config = dict(
    encoder_arch='vit',
    model='image captioner',
    dataset='regions of photos with short descriptions (Visual Genome)',
    train_examples=203450,
    image_size=48,
    crop_scale_min=0.7,
    horizontal_flip=False,
    translate=0.06,
    tokenizer='word',
    vocab_size=6471,
    encoder_norm='layernorm',
    encoder_norm_position='pre',
    encoder_activation='relu',
    encoder_mlp_ratio=4,
    encoder_head_dim=64,
    encoder_fused_qkv=True,
    encoder_bias='all',
    encoder_qk_norm=False,
    encoder_parallel_block=False,
    encoder_inner_norm=True,
    encoder_patch_size=[6, 6],
    encoder_layers=8,
    encoder_width=128,
    encoder_positions='sincos',
    fusion='cross_attention',
    decoder_width=128,
    decoder_layers=6,
    decoder_norm='rmsnorm',
    decoder_norm_position='pre',
    decoder_activation='gelu',
    decoder_mlp_ratio=4,
    decoder_head_dim=64,
    decoder_fused_qkv=False,
    decoder_bias='all',
    decoder_qk_norm=False,
    decoder_parallel_block=False,
    decoder_inner_norm=False,
    decoder_positions='learned',
    decoder_cross_attention_every=2,
    decoder_tie_embeddings=False,
    init='small_normal',
    residual_init='none',
    optimizer='adamw',
    learning_rate=0.0019,
    beta1=0.85,
    beta2=0.98,
    eps=1e-10,
    cautious_weight_decay=True,
    max_steps=28900,
    batch_size=64,
    epochs=9.1,
    lr_schedule='linear',
    final_lr_fraction=0.01,
    warmup_steps=860,
    weight_decay=0.05,
)
Rows from block 3 of the text decoder of a small image captioner, named by matrix and row number. Rows with one number belong to one neuron. Each number is 128 + 24 x the weight over its row's rms, rounded and kept within 0 to 255. All counts start at 0. Numbers have three digits each.
After each neuron's rows are labels from the 100 texts, of 14976, where the neuron reaches its highest value: "fires on" is the input token at the peak. Only what is clearly more common there than usual is listed. The data: regions of photos with short descriptions (Visual Genome). In brackets: how many of the 100, against the usual share in percent.
# fc1: MLP up (decoder.blocks.3.mlp.fc1.weight, 512x128), inputs 0-127
# fc2: MLP down (decoder.blocks.3.mlp.fc2.weight, 128x512, transposed), outputs 0-127

fc1.410:155085138127126110108070154146139132150176122146118155142133115132167132118149137103116145111114141103116124110117137079090177112154105146106164082112141131138136135058158129097149167123101118127132108130164131138137108079143128098152119113147150143126124167103130157105112092106171110112120132150169116144132119154187163087116147104153131158152129148173094106135109128110131129147129
fc2.410:131147141094108122121088174105103109110118121080138099148082114159153161172146119109135104121192169146103128111115133142162159132133134149119113121096092106118103131130125159132167181111164128140125088175136135171103118129141128148151080090102135140112096156153132154115129144151133120107118121145143108132156161125122094131124119139125135163091128114144155099064118093108154140130131
fires on: "black" (27 vs 1); "brown" (9 vs 0.6); "white" (8 vs 1.6); "red" (7 vs 0.6)

fc1.210:095107124117121105104104115127122127116139115137127120172119117128116135072066117120157153099125104178103117164155152160106094102110138105148146139154122116102131200139119158132094156084143109098128107119128105126132153122153122099166129101141138133122123145073152156119121110125114159116091127145119072097120132203147127155131129099171118132140153133103115107168113110105130138132106
fc2.210:104136158128136154105123106134129114125181107127109084110131093154127128128117122193123151073106084138084136100158138122092114141107124121144076110078126118119107115130089135145131132119134134121171128118119136147132136147127167144121126146176116097152129063113131103115105135159117130126132114132086158134106154138109100135169121165116103144132144152105081146150068126157090126161107
fires on: "is" (37 vs 2.3); "has" (12 vs 0.3)

fc1.288:121092140146116139166142109129109170121178114121157114127152124116134112107123105133122107141125137151126131113081129105109141119136156148122114103123086169132142167101175169097142116107110153068116107099112132114132119113109133149140142130163163126173126130119135154149117179132124203111143138143106084150076108183109114153107137127135133124164178147137120136153088128115128094122089
fc2.288:133104127125121117148117100130147133127128141097143144132138110152137122148154145151152153121146148143122155142139143106097086146174124131148149108110127111140226118132123083131129142138140120115156141126146153098115144164088117134118112124170150140142154100125129086135111166130126118178132121152134169145105108147143113165101115105113152087108133138036098139129139111196150107132108
fires on: "black" (30 vs 1); "silver" (23 vs 0.1); "white" (9 vs 1.6); "grey" (8 vs 0.1)

fc1.358:128140122126087097148115111150137100153137158088107174111171109153158147144152153120144114165185084105113096136103124126102147130116175134134121154118152108087106149133107099078131129124109144122146174095142115141141144164127107128143099176134112088133108143118074144140077121091122119103131122104131137159139155140151107148137075130160157130100119138142088167122127138102116151137147
fc2.358:110148147133113125138095141077138143133170112083114127104071126128153136142163135117117154134135095146112147125146130179132160160160145140131151149133152081118133096111132125131119126141142094123141109117099153125105142136113122158115144094116121135078135099082185105093095146132129130158128136143126138138143103102120169164052130120130155200101123122112159112110135144079135116104127
fires on: "leaves" (23 vs 0.1); "flowers" (15 vs 0.1); "branches" (10 vs 0); "green" (10 vs 0.6)

fc1.361:101112122125082146109111167151117096139176111133130107097142132162148081090071127144112131135099138112143109128166119149100122181144101070165107147135110100113119104122106140112110143153156113144134131101125134096153086153113099107140102093135110107193121106114112132162126110106104109118121133128101194141120140171140104156112106102139094144149171145146114110137126114137135114131145
fc2.361:141097117102133109108104167125133107107104137112160087109141085155122117118111144147150133156161130120076113158127097110076120152149079133157122115150124101150158137146088175116150174107096084122103121131123103143158134130135078114148134138124137106107128104139123108176109132099135106097125129129150150115153159152078133131119179143102169168151160124139111088141143083141115124122147
fires on: "parked" (41 vs 0.1); "is" (17 vs 2.3); "sitting" (12 vs 0.2); "car" (9 vs 0.1)

fc1.272:114137123122066131133134144142133154183112091136114136142155133155154125116131148105109139134162149060117086152112141137144153130140139138145116141138169129119111142143125131075093161142112080161139153126139118108116152148179129130137141068131118122170115158117098119167105134166109087068136144149086165144139139108179135138103123122097096132108121102132136111117112121119146116094156
fc2.272:187111097116115100110065128112147122146151162136152142128124117120126129126137151111136138130128139168138120107142150126123138155128102158142130163133144142146180095147165118138157204146094084132129106136151144145132130153144128137130132135114177082086084123081122114091119112111060126132112134115142170132190121171122101136153149122098111144113135141115139121131125133161122164118143
fires on: "standing" (40 vs 0.2); "tree" (29 vs 0.3); "street" (8 vs 0.2)

fc1.237:130157142176096137168101135105125151126152128111115158115149154138112143134108140122113148125106115119127062143097152108139082142150099084155116141145143149131120152153104119112119141103132113119116158116118117131147169098152111085117071111137119132150075100102125092143143132116113141158119135087147186120098119154094113139109166096159161088189142127133093151153118118137120095109123
fc2.237:086145122130156109074141163139096149120146068125105103156160114081123100100123138102121119118151150124108174174134126093117159121111123115116147142125087106113117111100155129131141127162161134151139129158128125124147140147098172121144141136120159112119136135171143184142124128133163128122077154154125093176144179135134134156134119148113125183095137116130143098111111133087146173114137
fires on: "of" (35 vs 2.1); "sitting" (8 vs 0.2)

fc1.297:174118161116109136131105118123104151141191126110117117114104124132173116118149125175144178133122080117105106119158139122131149139106144117129152122139118172164114126086120139115115131150151155083096129120137118143082127098175167141128109095158175127125049149105151125129132144141145116130091094130181166134135145137113131148141145147105128115158166126100107123133092138150109161134104
fc2.297:123082121137075076127143126120117123145090140113119130126076111105162149159116146089146115159164093132135153154110089205124102130136131142104106204102152138118133149111132088140133111105136120123130134118148156136163145101108128126122104135096070159160142091148153125146142161135133118129145125139108157109101152140126136131165136106088158161150124136105141123133187129127122138130121
fires on: "is" (22 vs 2.3); "cheese" (9 vs 0); "peppers" (8 vs 0); "with" (7 vs 1)

fc1.74:093122129138115128157096110158139126184123132152119089090170159160175161117118135087118151126138126125123150117113175095110172118106133154154130119139117128087131176081124128124112125104115168118158145157116113091140136083168135096173120158119130137158086150118099178154126099172141126122139111131101136146152161151124123149124130146167166168155118144123140102125093112133137124127119
fc2.74:147068091096105127149150137133106109087139150126134149112116141156149141174101146101164110128187131118105152136113103109165132138098092148159103125083119134107139148141132133166113114190177148091095089119123096120109116142138113130121127172126135139139080126121121164119106101121166135155150129125113096142112136120083151138137147133090162146165151122137142110116113118120134088087102
fires on: "white" (43 vs 1.6); "blue" (27 vs 0.7); "green" (12 vs 0.6)

fc1.243:140126183130129121116119123121088107152104111138117098123169128167121112069074146136106159159148104122129119131111168106138132107096143109121116134103154155075136134074116155133122098096138154140102132104128134135129129136148082122129127124106111142157148110074144119158083094160073144144143120078082115128112107176175130143133128143140125099173115134142130138116138133143099104129098
fc2.243:132143145133141170133141089138187109054130148110128084125119155142123094127147125135147153085103120088123114096165111129126095166109111141120096111137123097147118113147147149093165091160103145109113159141141161101112151104150145135120173134073146157134142129135133125140201125082121163118099159144135137102113108140135155119135153136150148157148161093115151141135128135151139148132128
fires on: "with" (37 vs 1); "and" (13 vs 1); "is" (8 vs 2.3)

fc1.406:192116110143124099092153130127105082140092096118116123110139100142166125136116125132142159105133108108114089102124086144107162126093144135128114122157129083079094139130122095151127147167181122155145110129131095140153162146121162143163111156104107121172134115101105139161098073099120127106147088139112125154168146140183105140160112144134112148149126135099124110130148113163122127133149
fc2.406:117110122144114100090125134115157125071147115133107128121141121135129131133181123143160156127125124162078129166151128134155104120116108121171171156101132093125164168096118135116109114145124113137139099159181085109110131117136148162112099166145177153141131139138131139104109052127129113105118106125118121103155124143095109132129170111140064123141178149124135145147149122135119153096093
fires on: "tree" (14 vs 0.3); "and" (13 vs 1); "is" (10 vs 2.3); "long" (8 vs 0.1)

fc1.393:129108110128107112116130142145109114130118146131121081123147162205169143085100128154121123131128127136124133130125098123089157124139095104124083163141152099102112146098091104135113150127153150103131129106105140131106131141115124098117064155137122136150130113100095146179066119155125101136132070114131114138124130109176154167173107108146114126188160107099127120130131126160134132160129
fc2.393:137082134145131114143102148168122115092127154148172117133102150123113072160127124133129129114182121105095108182110112117115101134147124125122140166074145100073149124140128127142099130140134135114111112125150120111131139122116072092103114164137164117175090128169127096121086120180099094105146146151153137156153147129090093152145127114108121156118130122077108137108139136130132133097107
fires on: "is" (25 vs 2.3); "and" (18 vs 1); "street" (16 vs 0.2); "parking" (15 vs 0)

fc1.374:154085164108083132098159113139113074108109097122105174155160124134122151130130084148103113116140129113132134157095111124126129147153138093085167106124122132121132146116149123131128172140151167131147112121111126098094143137135139173155116135133121184142113136129136143178093074120155150138094121147149170123152129131146156166131114108137156166128195133120124138140163143126142119184125
fc2.374:093133115105108106137157078120108129116124087133087135114184128140096138118084117141133133117154135153115151151123143123150114099172155095094122111151152179115143125137111094139125135155131134079121135108128100134136137117143081166126135108126122131139142088164119131163165106098118127136103142106110126090096138089081157101092130138123148123150112192162198151133105115127138116105118
fires on: "is" (45 vs 2.3); "the" (15 vs 4.9); "of" (11 vs 2.1)

fc1.276:089126120126094123139124123168115131150176085077131145111152166144109118106058122177144123117118108159135158118104117139067110141133119108164107140125118090140084143159110113137079101123138143149164151169127162129103144145125163125145111108131111172109140127128143162151139095102105106118108120149129121133115170171127101143141129119118107149130127193114116140177113110144138110134127
fc2.276:102150089076156157101115156160113129165136136147142111121122062111112117146146134143112120115135090134133158134164117133120064192100149136152113158116128104140123099138144100137119151119124135140107156118105128097124084135152140116144109171118170138139134109135058075154131115158133128128165143140094122104109149131119116147165158121145135110137121102127113090135120125094101090096157
fires on: "is" (40 vs 2.3); "sitting" (27 vs 0.2); "are" (12 vs 0.4)

fc1.283:136125113111136111146122122113143118160117127124082100119116139180160128069116113137120127152160107167123063128122165093101155116151137110147143158132101094104151148133145168119118114147141114124081087130119139122129138148152174141155074102159108160163096137127127125103138143157116130093140089132107115165132162134153142110125132190145156154158137142142116097155086089127119155119111
fc2.283:135110122155181092118117147117161171099132167166088087135133101152112124127111127145139137111120112163122153053100093126105113122152086134140123148173089140080176136124136162111115120168142173150118135138106102107130143145158131145112130130159130150126117144125075083096139103133092133137127139115137152156116137119122143128126151125147127127123105148122099083140083174161095142124131
fires on: "white" (78 vs 1.6); "chocolate" (14 vs 0)

fc1.368:128133131104115086119092122153154107171102136103146151140187098159122154122161146091131164132157131103121109158129137165113162162135125115143103121111111098108090131131137099113126171177135088145148109130128108094109161146128092122137142146091115100104105139136140153164142146153098148114161135140134111147164128133105103165127118099184122116109146099082150144113177132170144130163143
fc2.368:120104128133131129101140139099094160110164100107107136098072107110122121156130098089074113143116142121121126159111162126131150145120142132141195159177172151157138139125147141108127121123138125134121083118154190153134127113114148164120075082175137153155160127116114098130116128122121127101115148107149102117124158135132106137094156164146105115124134201126126142135119133104136143102097
fires on: "parked" (47 vs 0.1); "walking" (18 vs 0.1); "standing" (18 vs 0.2)

fc1.419:112093115105079139100111143122115154140155118126114180120109124100119136131135120136069129097149159070113139102121173129113110155168149111116122145143134133092118146089121114092135138158141174145112139099154095089139141133187104178149145130135109126109086111096117139131157117120149126109105165119149123136147153081153093136097104107168115139162140140121129130089159143142130147170136
fc2.419:156081136111130131114131116119140101149151144121116108086103138121131136100130130111117154109156181175082114131144147141138145130139118128134157142101135152172140180142113117134111171121118122127149101129141104157089134119112094121130097106133156098139106102091130085131100154206085116128170128054143142149154152132115135132116124142121115142082178149155104098129114107119106150137121
fires on: "<end>" (50 vs 13.8); "open" (8 vs 0.1); "yellow" (7 vs 0.3)

fc1.52:126146144181128125148086142145115137131133098108168088161114135141144174114120118123153114151115134163159136107103121110115155163140126098119114146147117128133097192150152108120166163104138122110113137143128136109133078104110128141154167147122155164145121121142185148154154110116100167145107100127130152147077120101122162114158129092120165124179142143128107120163129078167165130142127
fc2.52:131134152132117130138138117155152127092137105136078133107110149117118091159141118161168170154166115096166109148151133168143122094106139143181185183110133115107126125125096131111114122120119206117107148109153134129100144178165100105136091169103144124130118133140066121091138113108086164135115129122130142135144108142147109117098095157124125115105106138145107116126122091128134125118145
fires on: "of" (33 vs 2.1); "wearing" (26 vs 0.7); "brick" (9 vs 0.1)

fc1.365:120108122087151131106130133164114137129152138163114111118140137120197092145112144116103162145126123144125117096094113063100140126129119103143070122120104166100106135097107163089143137179137136181145125148130134141137128119150142124108123125121128112144133155118085111151109132164097107086111101102118150169126139144162115084154104167120099103117099176147173104139107144159111113129123
fc2.365:117100170141129100130148119114131119157134128149155124125144101108179123133110110137124148162079133142099091126134131096083131099168136089120137094135107160129108183145158136110123121107054147116180096151139100177124121139144080121120133150113133094129127101122125185151102149135139090115138153078151120138146139135128129143121128145134159123112126156171185141132112107111122162111143
fires on: "of" (64 vs 2.1)

fc1.341:148109140108119129127058122113072154173183123132137126101105114151136164134133101126105135119139106111071137136105137141091141111123131140115139121146130153104135147107162165109130102164113148112103138110149173123165133139126130107146142119146155163149106128104151138141114144159156103053080066102148136162146134125114099115136123140106122112144162143162137137133117166123105165115100
fc2.341:121114115124138129126120139087097136114129093114119154112127086164109165147092143104125104070127154113148080142144145168082153101130109158151145180133172137125114134163116130129175149174121150082085141108108113135071119130145106113106150147130104115082138126134140153154122121167129126092111148162119196135145140133096127145126145147126101122144112133127162144113156116110120167133108
fires on: "black" (33 vs 1); "red" (18 vs 0.6); "of" (16 vs 2.1); "blue" (9 vs 0.7)

fc1.318:128094171131122131140132100102105121160150137152179149094100121106124154117121134120147109173151139118109131185115131157136124124127129136085130097085170160116141140123141170126132114099120126119107123110139183078131112137097157130127149124114192177150120122134120114120083152122093147131146120112151104147116123148154122157158126173166103113144133138146136134125090175098136106110063
fc2.318:105084126139116159141113129096107135168120122172139186121105120157118120142130148142098137098117132127127150169138143091139105106193168118119150093098099094088126119130117135110158082134102151139150126155134099109133145132110091130093113129109077132113139099127155157158109159116155142163099159157137126110145124152118074190113139136127118116115145105074132147127140139150119107154146
fires on: "black" (30 vs 1); "plane" (13 vs 0.1); "red" (11 vs 0.6)

fc1.246:133103138123108132106152061151123156119154091111117086072144129154123137098069167157168158150126105086128112105124120148092100142111132118117084157154156108098129129113118099112116113156133108175128179137141134118139142137114129160145096114154122123113099115153156118174134154131095083110051125131144133094125102095107134146133131158100139119118138135153154130135133123136115108141141
fc2.246:115091113079128152104158144106095128148119071106137107109134067150138182158186115109089118137161130148141105148157114085139141168114103117130151118104091165117111140133114136137126135135114102142106149151105136159133118195126130122136097089086146119134126132166129169166135138114125081128157157174165094124147140107124143118131137126125146110114128109134120128091111106112134153150114
fires on: "is" (35 vs 2.3); "animal" (13 vs 0.1); "cow" (7 vs 0.1); "horse" (7 vs 0.2)

fc1.455:157111146143154115151111146142093103145125115083191132114113133130129113080105129112184159142131119143118099163141083133130150111126131129171114088132122086139127117074112120122139146160171153110128100128137103115105126100157100135136084112125150147160145131081131154133078131148124144115130090131141121151091109146176162139136150110139070127134146117113125106162094078133156130145113
fc2.455:167115161162135107142162137194120091150136102136117136158167138092104131084147120137147106117084120127100180127088114130065098123164132154139139109108109105161148160134101097141135115161152138109120152130121145142116125148140180159134114139123137123140160137105142125121105091155106152104131116138099141140154069148137121134174168135153122119110124114104135143118096133151126183105146
fires on: "with" (67 vs 1); "says" (10 vs 0)

fc1.362:112086159128084154152115118157124153116133150169124126067080116131156117121144116124096126208166133107108138142130121123125122119148166134112123105113137159125100093106161147133166091106122121137163137139106180084135127116100165149102150123127128171123133103119144105115138108142115162150131136154137117179098128169151131145155105171134098125144125142133125105119106112153127067128102
fc2.362:119116158202110149129075132093124124111182124202118145123130139107139115135122140113137134109111133118128177148108192143109121153140129104123153115108139108100135127090144138140148128121104150090148103128171142133126125171084100132126093141112103140108150102115169117120109143131186143152123134161129067143128105141129096140108136130140118110120104068121131097135129112142162151139139
fires on: "black" (20 vs 1); "suit" (10 vs 0); "helmet" (10 vs 0); "jacket" (8 vs 0.1)

fc1.110:128089163136126067127058120150141102184125109120112144096109150163140146126132142166106152149137088141143105120108077145147128120083141120128145126122137153098128128129120123143120120154089093105109099154140128097120196132111127147142099149125142164144115153136146114152136120192155145125136077162121136171097143135133122113167143181133144126112117125127131121144104112103129117110167
fc2.110:125089101200170108170127131141110116113117147137147155156160103130111157150124143121120159100154115150091118115096116092130151099145102118119106123179138129098146153110125102196155118122126113117097164123155117106114129127140136104152133106111162119115137180116116150171110119121126114160119127125121127127107102160172101131106146132124154096162129106134093132172115062168156123113139
fires on: "white" (31 vs 1.6); "to" (17 vs 0.3); "and" (7 vs 1); "black" (7 vs 1)

fc1.429:111087133136135120131126115146111097098136122101135147152195115138119124115080136153121122152149156140132133090102115106129103122072162124099069120128134125083124104107089114112122115147115153132127130099146125112176133155104065166127140108143106127126154114138111105146124107096080161110144100062154118130168133133135152149160111187161112152148140136102138141104147149146120144135132
fc2.429:112129109110116112112125154131091152142124151139136111118151086129155125132109106156143143103044110127199122078117144129150129122120092133142120113086100122138114141136138144087101156141098100128139131132153102133174126093118173103095118104121132126149147135132146150090140155105139138177097153133150141114160131097121127074144157128127135091129145133086096135120130107135202118121110
fires on: "tree" (40 vs 0.3); "no" (12 vs 0)

fc1.85:158101155176108080103135144126097083155132121131132160096130115107113151127092114159133175179144115082094120156139144105130119134086153151102156081121085107119129093116160110122146118117133137128073133111128127142130126175135163115148132131110155123141122113119118136144097121146103158120131109145111123199142152147155089136144126119121122156145111153122068089130142127172152114112112
fc2.85:188146134134183117118145130149132138137120126104156119150134104094119134133155202149107144137133115111152078106106144150158192145074140120135143127116095165123083125164095138096133107141127097135094152150127098152129109135151121149096134160146121117164101098142155126140130134120164126154153103090126103141158102168151082141157153081158116107134144140124121120139155121143130141116125
fires on: "black" (13 vs 1); "white" (12 vs 1.6); "long" (11 vs 0.1)

fc1.141:144137105144100113104084129152142134168105125099104147152156151171157115147124160144122165100137091120118052155136124137116151138132098129170138138141127087106146115117104114138090169163132105153131150077098107163135172136138143116159111173130087134152098145130105136129106103085094087106134082144132162135126133135150138121129082128135136118129111117160120185126151128132118123134148
fc2.141:127117128154112123141082112067146152076135141125080172129114131104120125138180151127139158143115102168102094131126130109100128143158161145091133113110181094130115130090144124073124158140116111146158088149141118103070109114144151167067101115118165141135125123112170121080121137111118152142139114120111142138133119121136115133109152110148128144119179138090131122136152126124167151127122
fires on: "tree" (22 vs 0.3); "trees" (18 vs 0.2); "flowers" (11 vs 0.1); "grass" (11 vs 0.2)

fc1.140:128136132127130137156109139100092126153140124115111132095100114143144120125157109155152162110138092098106075151151170098116121100094165115137152144110156156098129164108155161088117125097143159139086119134127145153106106115132117129154092118182138147140084144111140140133114133133145136120116085110136135177144186092150102119152145156110095148135175142131167116175083119112133116122083
fc2.140:102093143111085095103111152140152112145100113131108110169124091148103142111101154127180135106133170122135123100086112145106134098082081135143159175102154169128183143100109070126154126155135118123100136135114095120158157142120076152149122151120096134142134108132159161164121150154132153096105109105138129112121140132122137158135106114141137158107109156140176117139162137110139150135112
fires on: "is" (16 vs 2.3); "pizza" (15 vs 0.1); "pepper" (11 vs 0); "tomato" (10 vs 0)

fc1.330:134077110130135081167103130142124083142109133143128137118157137146177170131174125132114112127104090084121116116076085063115112115105133144144158161129107128121104165102100117131144152106122111145140117146112146144132135135146116123166098173171132143137135105114098123115100139121100104153115138107137140158136126152162105134126124151159103056152154126121118136153109093100157109114086
fc2.330:096132171152164100172148142120102124130112126112116122169106184166130106142115124143102118132062105107095151107120151119129099091114156136126119104139096078119134118196129133139148138105107127111160138144106152152125134130141144121161132155131094103138123105161143166123124115128191115125114116140108162109109108173138166128134081146109116129168104127102168160127124090149097130117131
fires on: "with" (43 vs 1); "has" (35 vs 0.3)

fc1.101:154103119123083127114115120093128119157154117124158128101131107118130126153139144108110136123128134137106113124125127079098124133112121131098142130150128123153145124100100170137104127128143191125112087140168148093210152128119182139132086154143144143155109118103110135128087064133156094094125122126145134159112111138155116124123144143127153093167134156170120111109118149088153173105079
fc2.101:124144131108130157151135144150109158102134112134113141107113093140120140150138152079112140091122130093141113128151100148141173133132104164119106155158164143116108130115120175107200111155160089126089182114145127155094101115157089103108120124128068129117108154133128139127146107127099090164113107132120172089187125123119103154077133103111107116127146109141122149167116154135130124125125
fires on: "with" (30 vs 1); "cell" (11 vs 0); "has" (9 vs 0.3); "hair" (8 vs 0.2)

fc1.290:122129114111139129118157137098142122177145066116109163146144157134128118085108133122104096103134145125124090122098150083120133132149160091150080099117100122112114163131089133137086124133151128119161112114143151112167125132146098132150135091142105119180110088068063128115139132106155148112148135139128132139147108127074110150133101137201132136127132137107105147138124132086128134143113
fc2.290:139185117129144141090115113102118117144137084140103119144170070144085129182158154101130161105137138103123119152149163157113107125119109126137095154129147115149119123126161178072108150166103146127172102167106122128132105135106131123097082138103098094133101099148145124155130150163120150108139111091124149111112156104153127094142126124086107147109097151117141122125124149158137106155150
fires on: "parked" (19 vs 0.1); "sitting" (14 vs 0.2)

fc1.449:128109121150135103106063158102136150118130094128174165109116096131156166122092123116115120115134140086137134102137131097115173151128148127125159103123172118151142122086132107109124168164102121127124144105161100115137113102164117143153137158136152112144071128093125144107150177109147143096097102131152104180150133125166136166148149097130125128125138184114122116099142175145132145122098
fc2.449:105097142097089099118120117110124102148154131112134104131083113094105126131137125086146126111174127131125159190105158143141111165122112113134099151124114123135145185133120165187120172123125123147126114062126090137089139104156097180122074111104170112126135128104162118127123144172148132124161150107128124131137137109108118093113135102122103100094114109140144126100113110100107150134107
fires on: "<end>" (88 vs 13.8)

fc1.23:106096137118147114120090125141131095179143125137153134155154156174117141112074138111141156135117104135127147119096118108121161143159154139099132111137070135113157155139146140133114118127130116152143107147088105133170157158140129108167114130157131088165133148129141112148080166200146158123190122137104087125115175128113107149102113119119129126120158157135120125135101089081109109124133
fc2.23:190097110119152169148155101112135136114126115174123129136101155137115145146143140128137127158107136089103145155136062137121126113068116147164124111094143108147128138118129098163117083129122117151119150083110138122108116118161143139166127137104137120106056156110129138154165115087120143163156132114163149122124069165108148150129154175116122120124143152090125135139138134161122141105136
fires on: "white" (54 vs 1.6); "are" (11 vs 0.4); "with" (11 vs 1); "has" (7 vs 0.3)

fc1.99:154088142156136128198167147104134108125119068147076132148138132127095111122125142171158157152150054145126122102070146156112149149097160147144129152123118145125123123103083163099112129123104149086124118164128141135132117129147175135172119138120131130124107134128105176142104132120170122102145095134110148154122125127130144138114116103116116125161129128124119099180087115151133152144118
fc2.99:136098131136119103151122137103109134163190112130162109143132137095115139145091146158114128120147111141195117119090119130122162139079131122114087121150100145138102087110135111092132085115086157104165151136108156155163115116123130147110134118077157107173108122147143143171109148110148160100132105159119130161098132134104074115128140111125111143125087167113125144131125094129094147135096
fires on: "an" (98 vs 0.3)

fc1.131:104077174157113138124103126149116133125118127130144122094099079142145101122149148150102150172162105103099152124104108107111131118093132144097121134127145138153108105138164139111144102110100100143155119086143104141121113121129131101152158098110118140119111125136114140118146152126108139136121065136137103171105134192140101141179080138159135123152149121143138155165082080190099128127126
fc2.131:141115189187111132172092146100120107132146157178131104116140137089131138114141126093110176076129170125127132170147154139130126133131110128113172181089178121100139094112141156122125117110106102141134147134169116130083117162067136104140116139096109124113107134135145104129112136144147075153132108146090105131134111132116122141167108121123109156135134102122094118115119106110155151137118
fires on: "black" (38 vs 1); "tail" (8 vs 0.1); "rubber" (7 vs 0); "and" (7 vs 1)

fc1.151:114118083122138110158137108117093121151115111087106159147179138157140106110067170145170101115155114107086100124076150090107158118120147131101116159122124095105129141137113116117113148113165150117117145094136109114156114176150122134126114138148118097179120121137077104107088166117120159080177139134107144131156141146119140145143094144141128159140137114133158141129119084102141124130140
fc2.151:119135091089096112119094141114092094171114131125141118134171120094164118153151137109148130136114108151144110110134119151099148106104093132134131118131145093150103126120155153125070129166115166095098128168096125137154121125148091135138139156096144116141121108122157095120124155116100169109128076080089134105148126160085116111126133115080108186111150167143148113142130086136110150151133
fires on: "tree" (68 vs 0.3); "grassy" (12 vs 0); "plant" (11 vs 0)

fc1.408:156125127116120098105118143110145097138144123110144160127161120109144139104090164120117130150165127078066103179114100116113135145113175127133145132134038128141159115120121106120143118138150113119074110122123106125142117154140129097157123145142175117125119118125118160137111135126155148110168147139129105160126158101070100166126142147147109157147092110114101106150152121143184139114092
fc2.408:138149095111139115116157125103134144118146142139164121141102119102128129146154169143119194194108135122122101163119143137150154099117164138153138114107091143139115124141084133132108136187114146144099144135119099133091155106142115140156110129127125135142131105174138192161100125135158134168141149103131087129146135145159089114102108144167139129149175136140100110157166107145174151100145
fires on: "white" (10 vs 1.6)

fc1.86:101112118116119146161083153107089132111119151108129125144067146150149180125078100163098100077140111150116122104084109096121158136147118084124127104181119152126127115193114129171177105126136110144161142120132175104129152125159149154171102112149129175123127139104145144131128106121119132099074102130135135117148157145109139129141157117118138112119132141132092116112120094120141133142125
fc2.86:102127152130136134141177141122168090140107090129122175136104109083163123100131172136121129126170156068098104120112131165140130151143112111158154132106164136088146093124129104078113144151151170112123128099116143117101119152111155125148157129093097090110162123118127141125105116112110139112108146106127127145145178115155131134133125143167161081126076103108154178149121128133139102107118
fires on: "<end>" (29 vs 13.8)

fc1.31:174110132135105103099098111173113130145150076137106158133116146121145120155133127119157131102141137130126141152128136126110110148089099119160136127135118090138149127136101088140160129142139130142141205143153148082133162138171120179211133156110150132147112139110143162169128119136117129051090144130092132134136127137137090143099136111137128152141136135107130141130133136148154179120140
fc2.31:135140103159162135173142145152162109150114129139075134111121077123148151137146131069156098112141136092111161150121192138129157148131120132142147133108097167145139156120136142107110132174136116127142072134120179106116145123109115079132123180136089142106126103140172117149163117134140104116147161127112160138149157108106104151156122142114124127138135108119129143101142149191167130127120
fires on: "standing" (65 vs 0.2); "walking" (7 vs 0.1)

fc1.108:099106151115107062154087170122134131140115134118177150111118129151147147107077116110110119134113139110116082130153122097135144153134156130127161095127173125132124166133104168112097161117127121109130113122163156133097106134168146155164155125130148137135099119088160129124117117155099148109137150125114110164123133142173146144131115123114092080135156144095091147183128130112128081137073
fc2.108:110089140092132161129107111139130129096150126087151072152124167135144149136136138130152156133104093088109133088108078127107127133135142124116083124131122111156119170156157113146127125165109111123158117146106106153107110122150152151159126060106129113137088145119098147151187169085131159111123119139145135117103124141116107111104126134125104163087152104107095113139062125134108135151140
fires on: "with" (49 vs 1); "has" (14 vs 0.3)

fc1.386:140118113109104158127132090118091157132131074145122165139171153145137126126116187117167130163113143119141100123107146135145144156178105138095097133137114087127128163158108114122146115101141136149146128144086111093115151154128138138122166132139092155185142163086118115181133124143130168115129079151102161171120133164135164108119145112128134118113105128171140158125139085110157124130127
fc2.386:106123128111090077104114146139112162130126156142176106121146141111132118139173127083118144170163070131175092143108116130132100152078148116145122133077151125138097100173099134148107132144129112126108097145140123116150098133159126080141118133161132168101138120154177124119168113158128126143172115119114116111119138148145111126152128095103141158178184113110138123135148108127120152126151
fires on: "tree" (53 vs 0.3); "covered" (8 vs 0.1)

fc1.136:119121137179127163136123110135116145121162078101135130155129037131145142128126103117143151141144128154089108088126146126106173126118110159084121096130101156143060126129163161120120124167111153117136137161123093142121115135150089102115113149108123106129110125136157151112136177106125166144149141161174126162164125143145107160103128123153117139132103155144138092131165125154134151111119
fc2.136:158127114162096129105127164127133111170105082144138143138137194163139134109137097142087097119128106106157074116102095156140106129108204138112127146137161121101132091112148122136106143129134138171145144109155129095154147126107106124099129128186128123112143153162121144104141131150165177093107094164167154123114129125118160171128119132139135110150101139131159119128127159157124139142142
fires on: "surfing" (9 vs 0)

fc1.36:154067095152122111125138137139070121148128093119145152100141140115096106123141162159135177144135143086106137139145133121143126114099151124097164163139105111175118119095098104138121088118162103149100139082133095131188133142157172121117137124148171124134134088097151127131124125115137103144140142096113145170104115085150103161105120129148134118168153159144110155135142128119152175137129
fc2.36:145116176158156129120131124182147083174126129118128121143169182123115118119087151175125124131120108111078109116105155093121150082093146116147115119094115091141099155122114141139157131129153133137114115154098140151093147112131112153146160125145132131137180127146131144140082052141144118097151141116112146165161131137170100118118140119115122133141153131140084172158141152118127140147123
fires on: "with" (36 vs 1); "and" (9 vs 1); "cat's" (7 vs 0)